config.toml
train_examples = 26041
input = "mfcc"
win_length = 512
vocab_size = 32
activation = "silu"
subsampling = 2
steps = 7700
Rows from block 4 of a small CTC audio transcriber, named by matrix and row number. Rows with one number belong to one neuron. Each number is 50 + 15 x the weight over its row's rms, rounded and kept within 0 to 99. All counts start at 0. After the name is the row's rms in percent of the matrix's.
After each neuron's rows are labels from the 100 clips, of 14976, where the neuron reaches its highest value: "top examples" is what is common among them; "loudest band" is the band of the loudest frequency at the time of the peak. Only what is clearly more common there than usual is listed. The data: short read English sentences (LibriTTS-R).
# fc1: second MLP up (model.blocks.4.mlp.fc1.weight, 576x192), inputs 96-191
# fc2: second MLP down (model.blocks.4.mlp.fc2.weight, 192x576, transposed), outputs 96-191

fc1.227 097:59 33 69 45 63 31 52 42 24 59 40 66 46 67 62 63 52 27 61 68 41 57 52 43 43 81 61 47 25 09 38 48 80 32 37 53 30 56 48 52 60 59 71 77 55 47 49 49 41 39 47 37 70 58 44 67 53 53 59 55 48 58 68 38 29 38 55 61 54 59 10 31 38 53 38 51 62 24 73 64 56 52 69 33 45 39 49 66 48 68 62 34 36 83 39 84
fc2.227 105:52 46 52 56 40 61 51 26 21 34 68 63 45 59 36 60 57 52 37 45 48 43 36 67 75 27 61 32 33 58 36 21 70 43 88 37 47 59 51 42 28 56 59 43 66 57 52 68 67 44 64 61 66 43 72 50 57 27 46 34 57 51 36 32 66 61 27 51 52 31 51 29 57 81 57 79 71 43 34 42 32 29 37 49 76 43 79 80 74 35 40 52 45 38 55 68
top examples: the word "the"
loudest band: 250 to 500 Hz

fc1.571 104:31 50 58 43 11 39 38 45 53 33 52 53 59 42 61 60 45 46 66 26 59 72 55 62 57 24 53 43 62 45 68 88 43 61 49 62 43 21 19 45 52 69 63 40 28 59 58 28 33 60 45 26 63 49 47 67 35 58 63 62 42 39 76 45 52 47 37 48 35 40 28 26 46 55 69 61 61 50 60 65 52 63 68 47 36 54 67 41 31 60 57 52 57 53 24 52
fc2.571 089:70 34 58 39 76 43 58 78 64 48 68 26 38 48 58 54 34 64 69 45 35 27 61 55 62 28 19 73 55 48 28 70 46 34 39 53 55 40 50 18 60 53 40 42 51 45 64 39 53 22 21 23 45 33 19 54 23 72 35 52 47 50 50 33 59 39 79 50 40 70 36 58 40 42 59 49 43 57 79 53 42 65 30 75 59 41 24 58 35 47 50 51 58 65 60 49
top examples: the word "to"
loudest band: 250 to 500 Hz

fc1.537 101:71 27 55 23 77 29 59 43 32 29 37 54 75 59 51 61 29 67 62 35 51 39 59 50 35 57 83 68 40 44 55 31 48 30 56 85 59 25 47 63 19 68 58 79 48 65 61 56 62 27 57 41 50 36 57 36 54 45 42 37 22 49 35 70 42 46 16 27 52 38 47 55 72 70 54 28 48 69 52 60 41 70 58 65 56 44 30 29 30 55 47 61 62 62 48 49
fc2.537 099:58 46 53 29 57 57 77 56 82 52 47 29 62 57 55 39 27 69 41 52 50 32 67 59 44 56 40 69 49 69 38 42 56 47 65 25 50 45 53 40 33 51 62 27 42 37 52 48 70 30 43 69 36 36 44 34 65 63 38 55 43 40 37 37 32 56 28 50 37 83 58 73 78 46 59 60 95 27 85 43 20 52 47 49 49 32 71 50 54 59 48 37 86 52 53 73
top examples: voice: female; the word "it"; the word "is"
loudest band: 250 to 500 Hz

fc1.394 108:56 49 57 20 59 08 62 50 40 35 32 54 78 54 32 62 44 61 53 61 57 45 43 22 34 34 60 49 48 56 45 71 46 43 64 31 56 48 25 48 70 41 68 67 66 40 56 70 45 37 55 47 52 30 29 38 51 48 47 46 20 40 32 61 37 49 34 41 50 23 59 48 87 54 70 35 48 60 49 46 63 50 42 80 37 34 79 42 39 47 52 27 62 27 45 63
fc2.394 105:47 27 39 48 67 51 70 50 55 42 33 65 39 48 67 53 71 38 44 57 40 56 42 63 78 84 57 56 40 64 38 26 61 33 52 31 34 99 58 34 46 36 72 71 42 48 60 48 63 67 60 53 68 38 53 47 31 71 23 42 71 44 60 48 00 56 22 40 53 65 51 54 70 50 51 60 75 26 65 51 60 51 40 56 52 39 36 59 48 63 47 52 76 30 47 43
top examples: voice: female; the word "the"
loudest band: 250 to 500 Hz

fc1.345 098:49 44 30 53 61 61 44 60 27 46 67 54 74 80 45 37 52 46 42 31 35 29 57 40 42 69 32 21 52 45 50 31 85 69 62 42 44 83 44 56 61 41 52 51 53 57 50 40 43 41 41 58 45 35 48 80 44 37 38 53 64 45 54 50 38 51 39 57 72 55 33 43 57 38 74 79 67 33 30 63 43 34 50 42 40 67 45 50 45 43 70 30 50 80 32 72
fc2.345 082:53 41 38 37 60 35 56 38 27 63 21 31 43 59 50 52 32 51 53 48 59 76 35 66 74 45 57 29 50 48 21 79 26 30 51 63 60 45 47 45 41 58 68 31 36 58 38 29 64 66 77 58 53 60 54 56 47 38 24 52 59 32 31 37 58 35 60 46 66 65 76 52 49 74 77 82 49 59 46 62 28 44 44 51 68 54 53 47 55 51 40 21 76 49 53 87
top examples: the word "the"
loudest band: 250 to 500 Hz

fc1.129 096:38 43 58 19 72 45 48 69 58 50 28 33 36 47 26 32 37 32 40 62 70 58 48 24 60 64 55 47 41 45 64 60 44 55 31 70 45 46 39 35 52 45 15 64 24 38 55 74 33 70 64 59 69 45 71 38 34 78 73 75 62 75 44 36 32 55 75 42 61 73 52 64 66 45 69 41 41 58 59 42 59 40 65 47 40 24 80 64 51 53 43 46 47 42 64 52
fc2.129 106:85 31 42 51 37 60 63 45 82 72 53 42 38 53 46 69 68 50 37 66 48 33 33 45 41 51 71 64 55 45 33 43 58 45 33 35 41 71 64 68 36 64 85 29 21 40 73 46 42 24 40 34 33 39 50 69 91 47 49 37 18 63 62 44 65 67 54 52 55 55 72 45 42 59 74 60 61 68 53 50 25 64 42 44 45 57 49 52 24 40 45 65 29 27 39 37
top examples: the word "be"
loudest band: 250 to 500 Hz

fc1.387 098:50 51 54 47 38 36 66 39 69 56 45 70 57 45 35 47 60 36 55 52 36 63 47 61 58 82 64 38 46 85 37 62 20 77 56 70 82 50 51 25 59 81 69 44 22 41 64 59 59 38 58 45 52 47 62 76 34 73 46 42 64 84 33 53 72 49 54 38 75 46 71 40 56 40 30 18 78 49 50 59 28 59 35 25 32 39 43 38 85 35 29 46 29 50 45 50
fc2.387 103:38 40 16 60 54 55 45 15 69 22 39 49 45 70 54 47 36 33 52 25 68 45 56 60 54 17 59 45 27 67 41 44 34 45 55 55 66 45 82 53 46 48 44 74 62 51 51 75 50 58 53 71 63 68 50 53 57 49 55 65 49 32 56 27 26 68 92 82 56 66 49 70 41 37 63 60 52 49 66 60 49 40 44 66 32 60 26 60 29 32 18 52 40 38 38 47
top examples: the word "yes"
loudest band: 250 to 500 Hz

fc1.246 099:31 36 56 58 58 63 74 36 28 42 57 23 59 52 57 50 61 53 56 70 79 15 50 26 66 43 37 58 63 41 49 48 57 48 74 21 32 35 53 37 58 61 70 33 37 45 52 21 30 67 44 34 50 32 44 53 50 69 65 28 56 43 22 57 53 54 58 61 74 35 30 80 48 48 75 48 14 63 28 60 64 40 73 48 43 39 69 61 40 34 62 70 40 63 75 32
fc2.246 102:49 40 72 37 53 49 52 48 57 54 58 30 60 11 71 61 67 57 47 31 69 53 37 40 44 37 71 50 45 28 63 81 53 36 26 59 56 49 33 41 62 34 26 29 43 28 46 46 66 43 62 36 47 16 31 52 72 52 69 67 79 61 43 39 53 18 74 35 53 48 50 45 33 55 05 37 47 65 51 63 41 47 45 46 37 53 46 25 55 39 48 83 49 37 69 38
top examples: voice: female
loudest band: 250 to 500 Hz

fc1.496 092:80 55 66 50 66 58 59 41 30 63 58 74 62 47 51 16 68 33 37 35 65 83 50 54 72 53 45 44 37 49 49 43 70 40 79 58 44 56 57 61 52 33 73 48 50 48 51 57 40 47 16 28 58 42 36 72 71 54 47 46 59 63 47 38 37 47 50 43 58 65 44 31 49 46 62 52 55 40 44 63 62 42 30 26 58 57 57 48 67 68 73 49 40 73 19 67
fc2.496 100:59 49 49 50 59 64 35 51 22 66 43 56 49 46 56 88 49 60 33 62 70 57 52 51 99 25 74 24 28 59 33 45 49 33 85 67 70 61 56 48 01 54 59 19 53 47 57 55 34 56 36 57 47 57 44 63 32 51 68 46 35 37 26 33 52 48 51 33 65 45 52 48 50 63 82 58 74 40 44 44 51 58 18 50 67 47 47 73 70 76 56 39 38 51 41 38
top examples: the word "the"; the word "to"; the word "of"
loudest band: 250 to 500 Hz

fc1.296 099:50 28 25 58 38 39 34 63 45 63 40 68 52 44 20 61 38 13 47 40 57 68 40 25 27 46 35 28 60 62 54 47 64 62 71 50 51 50 60 46 16 48 48 52 67 72 31 53 29 58 44 41 40 65 24 59 49 44 64 42 65 33 51 30 67 63 66 33 41 56 64 81 24 55 51 67 36 46 62 59 63 47 43 57 53 36 47 69 23 67 42 62 38 81 30 82
fc2.296 108:46 74 45 27 57 59 48 28 50 69 47 55 58 32 53 43 66 66 19 55 54 67 72 40 57 13 37 52 19 62 55 57 27 51 31 56 47 59 30 67 56 53 44 37 35 48 67 49 76 27 62 58 36 33 55 64 32 66 54 33 45 65 46 43 50 69 44 17 77 24 37 58 68 72 40 49 60 64 47 75 49 66 56 43 51 67 62 83 55 51 52 39 48 60 47 37
top examples: voice: female; the word "what"
loudest band: 250 to 500 Hz

fc1.225 102:71 58 17 46 36 33 73 63 32 49 39 43 34 50 46 49 39 41 25 69 46 47 65 61 39 60 51 63 41 33 62 51 58 40 54 50 64 49 38 42 57 56 73 43 35 57 53 58 61 52 31 55 55 63 61 48 34 51 45 45 71 78 69 24 46 83 64 36 62 47 27 43 43 54 66 42 72 42 53 98 57 46 69 61 90 43 47 81 38 78 32 84 65 52 29 67
fc2.225 101:37 29 54 65 75 57 50 42 43 58 54 35 78 41 39 40 68 36 55 50 30 75 51 41 60 30 53 55 70 75 46 60 36 47 49 39 37 35 61 56 23 50 46 40 41 77 34 54 65 51 55 68 54 54 55 61 48 47 45 48 39 43 45 55 59 49 38 35 58 47 60 49 45 78 59 77 54 42 48 32 58 59 40 31 35 53 38 58 41 21 57 27 15 40 44 76
top examples: voice: male
loudest band: 250 to 500 Hz

fc1.85 097:41 77 64 55 26 37 35 56 69 47 52 49 43 47 36 57 48 57 57 47 34 59 64 33 86 32 12 75 37 38 41 45 42 91 48 57 50 57 28 53 65 30 40 59 37 56 54 59 24 53 69 46 38 64 48 35 77 74 39 47 49 21 29 55 39 65 38 49 38 66 55 58 63 72 32 43 35 85 11 51 34 64 69 45 37 46 37 37 41 37 76 51 32 58 63 48
fc2.85 093:70 69 77 30 63 73 69 77 24 55 73 68 46 31 70 75 48 72 49 35 34 70 37 50 46 56 41 57 40 59 41 37 51 54 35 44 40 66 67 62 38 35 53 44 56 45 30 43 19 51 60 56 39 63 53 67 40 35 43 54 59 51 44 93 34 49 36 74 52 36 67 59 46 61 60 67 65 43 38 43 56 47 86 44 59 30 46 24 61 53 39 57 48 47 51 35
top examples: voice: female
loudest band: 250 to 500 Hz

fc1.407 098:33 65 64 22 63 53 66 57 38 44 44 55 63 54 52 34 46 44 46 51 70 40 43 41 50 64 55 57 49 58 34 57 62 40 56 46 59 43 16 30 50 40 41 82 62 40 29 64 46 52 36 45 55 50 27 61 56 56 36 40 54 56 36 20 63 45 36 32 55 73 83 36 58 45 68 93 46 37 54 50 78 24 59 88 37 14 74 39 43 60 58 44 27 38 43 77
fc2.407 081:54 09 52 27 74 66 82 52 58 59 40 37 47 37 79 38 54 49 48 64 33 60 46 67 80 65 48 57 14 35 40 60 45 43 79 41 42 41 36 57 55 24 63 71 58 50 35 49 45 38 60 50 27 48 35 52 34 45 15 42 46 44 11 62 46 36 38 51 74 56 46 53 42 44 70 87 65 48 42 80 49 53 58 42 39 72 41 62 60 33 67 51 43 64 51 42
top examples: the word "the"
loudest band: 250 to 500 Hz

fc1.415 097:32 71 34 66 50 27 52 44 09 39 41 49 63 67 61 57 42 64 53 60 29 31 35 52 17 32 22 51 32 43 24 68 53 69 64 40 58 30 51 26 60 32 58 52 40 52 47 65 68 65 30 59 59 67 51 38 72 32 41 45 54 48 57 58 45 54 58 49 59 24 33 36 80 41 48 74 68 49 38 41 44 48 43 32 38 35 31 45 47 51 54 72 71 31 55 19
fc2.415 095:68 29 46 57 31 30 44 35 35 70 37 55 45 49 61 74 47 40 27 62 42 22 58 20 63 75 57 57 41 50 41 46 54 38 39 55 65 26 47 66 67 44 59 54 51 71 36 36 60 57 60 56 59 54 46 39 57 38 62 56 27 42 46 97 42 39 47 60 55 46 73 41 58 51 47 72 46 66 49 24 36 46 65 61 67 45 41 87 34 40 51 44 69 66 50 49
top examples: the word "to"
loudest band: 4000 to 8000 Hz

fc1.403 099:43 37 63 49 55 48 28 46 25 49 65 71 40 66 46 64 29 43 49 27 44 52 44 40 23 66 38 43 63 71 52 46 51 62 64 58 18 19 49 54 34 46 49 45 60 45 33 29 44 66 58 59 46 55 44 43 28 43 44 54 78 67 42 42 33 49 53 70 58 50 52 26 79 41 47 61 44 42 65 55 39 52 50 44 61 58 66 68 39 31 35 71 31 55 75 71
fc2.403 098:53 25 43 31 52 54 38 60 58 44 35 38 76 16 53 47 25 38 38 24 67 71 39 75 45 47 51 61 69 45 56 56 66 57 32 48 42 52 65 29 66 53 54 45 51 47 54 52 61 48 76 27 45 54 37 54 58 48 55 54 41 39 47 57 31 39 63 52 36 53 65 54 44 55 59 52 64 65 51 58 49 57 42 41 26 41 41 38 51 47 35 34 31 44 81 38
top examples: the word "i"
loudest band: 500 to 1000 Hz

fc1.145 095:36 48 48 53 50 38 39 48 28 65 09 55 40 44 68 83 78 59 72 62 57 40 60 40 55 41 71 47 54 38 64 40 53 82 69 40 44 69 63 40 36 35 37 43 40 47 54 45 44 44 53 47 57 54 58 27 51 15 52 72 16 48 29 46 43 26 48 54 33 14 40 35 37 60 59 46 44 21 43 71 51 55 61 33 52 34 26 39 59 44 22 68 82 46 64 24
fc2.145 100:44 43 44 42 78 57 34 43 60 50 65 41 88 41 47 93 39 58 39 29 53 40 29 41 51 59 83 29 43 32 48 63 55 24 42 48 40 30 52 58 45 43 47 76 59 54 86 42 53 44 36 61 64 69 64 74 74 41 80 65 45 38 64 62 62 59 43 45 47 47 61 41 68 51 61 51 31 55 70 60 43 57 44 64 58 51 58 62 45 29 14 26 47 60 48 63
top examples: the word "to"
loudest band: 250 to 500 Hz

fc1.25 107:60 51 47 57 46 34 51 78 64 38 48 43 38 70 34 17 57 38 57 73 57 50 35 44 50 46 58 27 55 08 71 37 51 57 91 07 84 69 38 61 43 40 56 46 70 36 22 35 30 58 59 57 44 51 33 55 55 27 21 63 65 51 47 63 38 24 25 29 49 45 40 61 54 46 49 59 50 31 51 44 54 59 36 44 36 37 45 37 40 60 57 40 47 15 62 54
fc2.25 107:81 46 25 49 84 44 57 42 45 56 81 33 57 40 43 34 39 51 25 78 26 51 21 41 56 38 42 41 66 51 53 44 45 23 39 63 39 58 56 67 46 30 45 74 74 60 64 70 60 38 23 56 49 73 49 51 28 54 57 57 57 54 48 62 42 54 65 42 27 56 36 69 78 27 21 71 26 57 49 42 39 51 70 55 63 39 77 26 64 50 53 36 78 55 33 45
top examples: the word "to"; the word "too"
loudest band: 250 to 500 Hz

fc1.562 098:74 48 56 33 41 39 52 38 34 33 56 55 51 52 48 33 55 65 41 66 40 37 32 41 45 64 56 85 54 58 60 22 10 56 49 60 49 51 58 40 39 41 55 59 62 65 63 53 94 31 32 52 50 67 66 39 69 56 32 61 67 59 15 50 53 53 27 56 39 47 37 66 77 59 31 56 90 59 23 38 40 48 54 48 39 53 40 63 55 61 56 49 43 58 44 61
fc2.562 094:42 31 41 53 82 39 43 56 40 20 61 46 63 50 79 79 51 49 64 69 63 41 55 25 35 43 73 44 55 72 65 26 48 47 70 62 47 56 55 52 25 34 47 57 59 21 71 39 33 35 71 50 74 51 60 51 60 51 33 59 59 32 48 75 64 47 34 40 41 40 68 48 30 36 34 63 75 55 58 52 51 71 84 30 32 61 47 69 50 40 21 42 54 64 49 45
top examples: voice: male; the word "was"
loudest band: 4000 to 8000 Hz

fc1.300 106:65 68 40 56 51 32 17 41 65 55 64 51 53 35 46 21 39 41 41 54 55 46 69 50 51 70 41 35 60 75 52 37 70 44 51 79 62 64 52 28 64 51 40 42 66 56 43 80 38 28 31 45 57 44 46 67 19 63 10 37 85 67 60 45 62 56 30 21 43 57 26 55 50 65 48 57 81 40 65 49 60 54 50 79 57 49 47 61 76 66 36 52 46 42 58 56
fc2.300 099:37 43 68 55 48 34 39 58 39 89 66 41 33 40 30 54 35 27 37 44 46 39 56 34 38 54 72 46 17 39 31 32 37 40 30 46 42 42 56 38 59 81 64 34 83 53 60 55 58 51 72 45 27 58 53 72 33 67 58 54 31 60 36 37 45 64 57 44 48 52 47 54 17 70 40 36 28 64 52 64 55 37 40 64 39 49 49 26 66 48 52 59 41 49 51 59
top examples: voice: male
loudest band: 250 to 500 Hz

fc1.549 105:45 22 34 58 55 40 66 51 60 51 60 43 42 33 76 72 39 14 51 39 54 57 37 58 57 31 42 54 56 47 38 45 60 83 81 35 31 47 55 26 55 35 43 60 35 43 31 49 67 37 68 53 41 56 09 54 55 47 46 52 57 44 49 49 50 66 99 30 66 55 63 61 62 78 38 67 55 52 68 61 75 61 45 45 32 65 64 73 77 58 36 64 34 83 72 43
fc2.549 108:52 36 50 57 68 57 52 25 31 35 35 34 66 10 38 59 49 64 79 27 69 35 32 22 54 52 52 45 57 41 42 75 26 67 38 25 11 48 64 14 43 42 41 35 41 65 54 63 52 60 37 62 31 83 24 30 51 46 57 68 86 43 39 55 55 57 31 51 36 36 54 48 48 81 32 46 59 50 62 39 55 53 48 60 56 52 49 61 64 69 77 72 44 65 40 51
top examples: the word "and"
loudest band: 500 to 1000 Hz

fc1.19 098:77 33 45 39 68 69 49 55 26 41 71 52 35 61 67 39 77 68 51 51 42 42 56 49 40 71 74 44 47 60 50 37 75 31 88 27 22 48 33 50 60 38 52 40 57 27 48 82 60 55 22 49 77 64 46 76 61 63 37 37 38 76 60 40 50 54 25 67 57 78 54 35 65 41 54 58 46 47 28 58 60 43 40 66 30 31 60 50 65 68 72 51 55 62 43 60
fc2.19 096:59 44 54 44 14 60 26 48 17 76 55 35 51 53 68 24 44 22 65 61 38 76 33 50 77 56 47 22 37 35 63 22 58 41 81 51 43 51 36 51 48 39 53 35 47 43 58 72 47 42 43 64 22 69 40 70 49 31 33 42 20 66 35 68 54 56 63 54 76 55 57 26 41 75 71 33 58 51 51 42 66 39 32 21 52 38 69 43 64 67 47 60 47 48 35 25
top examples: the word "the"; voice: male
loudest band: 250 to 500 Hz

fc1.314 097:40 65 51 72 08 45 36 61 50 46 31 48 45 56 56 28 58 10 28 79 28 80 39 56 48 60 64 39 59 62 58 51 33 66 55 67 60 61 60 39 46 70 55 49 61 37 42 62 49 56 54 59 31 53 63 64 28 68 58 53 71 31 31 16 57 52 36 58 39 99 29 47 28 42 45 39 61 59 40 55 57 45 50 43 40 48 60 36 76 48 53 66 46 38 60 61
fc2.314 104:49 65 62 35 31 44 50 12 50 33 49 63 68 77 58 59 58 59 82 43 45 34 77 46 53 66 61 37 49 49 72 37 53 42 50 64 63 69 73 47 42 41 52 62 47 45 28 45 46 35 49 60 49 43 54 74 33 64 36 61 48 31 45 30 35 40 47 55 61 40 60 45 43 43 48 43 53 58 48 34 51 46 44 48 34 13 42 63 31 42 41 58 76 44 46 64
top examples: the word "i"; the word "my"
loudest band: 250 to 500 Hz

fc1.550 096:30 79 39 87 58 60 57 72 74 32 44 39 48 58 62 00 45 28 29 76 18 54 71 50 45 53 54 44 37 39 72 55 53 58 60 55 77 39 78 54 41 50 24 52 48 56 34 57 70 48 87 54 36 39 48 53 30 71 54 57 55 29 35 45 67 57 56 36 53 49 49 52 50 47 61 37 47 52 44 60 55 47 48 64 59 38 48 56 59 80 43 61 63 27 54 60
fc2.550 103:25 36 72 27 50 51 35 36 42 76 38 48 31 52 45 49 57 57 63 27 59 36 68 61 71 39 81 28 28 59 57 24 42 38 55 45 62 53 69 46 39 65 53 49 43 22 51 32 38 35 51 73 65 40 56 57 60 60 53 59 47 38 41 50 69 51 13 51 83 52 63 28 55 52 39 41 66 63 43 50 53 60 60 62 24 36 62 35 30 47 40 45 61 47 69 71
top examples: the word "i"
loudest band: 250 to 500 Hz

fc1.136 102:57 56 37 45 35 79 56 51 86 39 53 55 71 61 76 56 52 49 38 61 35 55 43 69 68 78 36 66 40 68 51 57 39 90 50 61 70 36 35 62 39 82 53 63 27 41 69 46 14 34 60 54 42 33 33 42 54 59 39 41 40 49 30 69 44 39 40 64 52 50 42 50 57 50 55 43 55 53 71 33 34 60 60 79 35 79 16 58 49 37 57 30 41 19 62 40
fc2.136 124:37 66 18 68 52 58 21 26 41 54 44 72 63 11 53 61 63 11 59 45 34 69 56 57 37 39 19 31 66 75 52 62 43 56 70 22 60 41 73 61 37 61 44 56 48 51 49 48 31 52 55 35 48 49 56 81 70 64 51 69 41 69 35 38 25 59 59 25 74 47 78 58 62 71 62 66 67 48 67 57 61 72 14 49 45 82 45 91 41 48 57 32 45 61 65 60
top examples: the word "yes"
loudest band: 500 to 1000 Hz

fc1.182 100:67 42 53 13 57 63 71 25 22 56 65 52 39 48 49 49 51 55 38 92 30 36 30 13 53 51 64 69 55 30 49 54 67 71 38 59 35 63 63 41 40 60 63 93 69 34 32 44 44 49 57 58 61 51 26 24 62 59 43 72 61 37 55 21 38 44 59 61 72 46 50 55 39 43 64 56 17 33 43 51 51 40 58 53 56 53 50 66 50 50 32 52 39 51 51 68
fc2.182 092:66 54 62 72 76 48 49 43 38 64 45 37 70 65 52 48 97 42 40 41 65 58 48 32 63 59 56 68 39 32 35 64 70 42 46 55 60 60 51 44 45 22 76 49 08 21 72 35 34 44 37 53 31 52 49 66 48 20 52 46 47 40 48 71 32 46 15 65 50 87 38 69 50 40 85 46 42 49 57 60 14 53 39 51 17 40 48 41 59 58 52 63 63 49 49 46
top examples: the word "be"; the word "to"
loudest band: 250 to 500 Hz

fc1.456 102:40 56 56 61 52 39 43 45 22 44 56 37 37 63 40 73 47 39 47 64 42 56 60 46 28 74 31 66 49 37 55 42 56 35 56 57 54 50 32 29 45 53 69 29 59 46 37 48 54 47 28 62 73 42 66 74 54 44 70 71 85 68 49 41 43 55 61 26 52 88 68 72 32 52 44 48 75 42 83 20 27 23 38 56 55 38 41 37 54 49 69 56 41 73 35 58
fc2.456 090:55 28 70 51 66 25 48 78 44 18 57 50 52 28 49 69 25 27 42 59 32 43 85 58 66 73 46 40 38 32 62 49 31 52 38 73 54 47 54 47 45 59 70 31 49 40 37 69 27 52 46 41 54 38 48 43 56 48 52 33 00 42 47 63 70 54 74 50 89 60 60 42 75 58 66 59 51 46 14 60 67 65 60 48 46 45 67 60 32 46 35 52 61 58 49 63
top examples: the word "the"
loudest band: 250 to 500 Hz

fc1.539 095:70 58 44 41 80 62 51 53 59 60 44 37 62 72 45 42 59 38 66 63 26 53 87 31 54 18 62 67 80 42 60 56 36 61 44 69 40 56 34 55 51 54 60 43 63 56 66 58 64 49 47 37 40 62 56 79 65 42 18 67 18 85 27 45 43 47 34 56 54 86 70 45 41 64 62 57 43 29 62 56 46 33 51 63 52 59 54 53 23 41 57 43 46 66 34 26
fc2.539 089:40 98 41 54 63 61 19 68 60 59 51 50 52 36 56 54 30 61 64 56 59 32 44 54 07 57 63 29 20 54 71 67 09 51 63 38 45 39 76 52 47 29 56 59 52 73 43 56 57 44 53 45 45 44 52 75 23 61 53 51 69 26 76 66 52 17 28 59 37 41 54 30 39 45 67 75 57 55 52 49 64 41 44 39 22 48 53 48 39 31 23 66 61 64 64 44
top examples: the word "be"; the word "to"
loudest band: 250 to 500 Hz

fc1.259 102:49 53 59 57 40 58 54 54 52 76 45 58 47 50 33 40 59 72 60 58 55 37 47 54 57 67 49 92 52 20 40 66 26 41 24 49 33 57 53 37 68 42 60 60 13 41 41 56 49 58 61 61 45 40 59 54 59 33 49 90 73 54 54 35 69 68 52 63 68 54 78 44 59 47 29 57 41 40 40 61 32 46 29 39 67 52 69 58 51 22 64 50 48 26 46 69
fc2.259 106:39 28 86 57 65 56 38 64 76 54 60 18 59 27 37 47 49 46 63 34 63 36 74 46 40 34 25 39 46 34 25 57 66 30 44 50 46 26 40 45 34 60 48 47 60 49 45 41 55 36 72 48 62 42 35 51 19 68 37 40 58 58 73 62 62 51 34 52 63 50 56 51 68 36 37 58 53 38 53 62 69 44 48 64 58 74 85 16 38 31 65 52 32 68 58 61
top examples: the word "i"
loudest band: 500 to 1000 Hz

fc1.406 095:52 48 70 38 27 48 34 14 34 37 46 64 70 78 63 39 25 60 34 38 63 41 09 84 40 61 67 16 46 73 60 57 53 56 63 42 40 45 42 61 53 53 46 40 46 34 55 39 41 41 70 38 21 50 43 47 32 72 52 53 98 62 30 87 34 54 55 34 63 59 26 53 61 30 32 46 68 44 44 65 33 39 36 57 66 45 34 74 72 33 30 50 54 69 59 33
fc2.406 083:44 27 58 46 28 46 46 58 71 72 45 59 40 20 54 71 36 59 48 62 52 37 26 00 40 41 35 36 62 85 37 70 75 54 54 50 63 60 41 36 40 44 40 40 46 32 37 27 35 19 58 54 58 51 58 37 40 76 54 44 63 56 59 60 61 21 41 64 66 34 40 76 65 53 76 36 45 39 55 31 40 60 38 56 71 55 60 73 43 57 53 39 36 59 19 38
top examples: the word "for"
loudest band: 250 to 500 Hz; 500 to 1000 Hz

fc1.317 102:37 73 36 76 49 50 28 45 24 16 69 58 38 64 61 42 35 51 82 51 46 65 60 42 33 33 31 38 45 67 41 69 41 38 32 38 45 40 54 42 70 44 45 58 48 42 48 31 26 57 83 43 46 87 38 57 54 21 51 20 34 55 74 41 61 60 62 61 58 52 36 55 46 65 43 68 54 23 32 42 52 50 65 45 62 72 24 50 86 45 31 48 45 79 74 31
fc2.317 109:33 26 21 34 43 58 40 48 42 75 56 33 36 69 54 62 39 34 86 29 59 48 42 34 51 55 95 40 34 76 35 66 43 47 42 31 58 32 66 51 32 41 42 28 65 47 43 47 64 44 42 56 55 55 45 56 44 51 56 52 28 59 43 54 36 40 30 71 33 46 36 73 37 59 60 66 72 61 57 65 24 83 64 37 59 39 75 62 82 54 47 45 42 56 49 50
top examples: the word "for"; the word "from"
loudest band: 1000 to 2000 Hz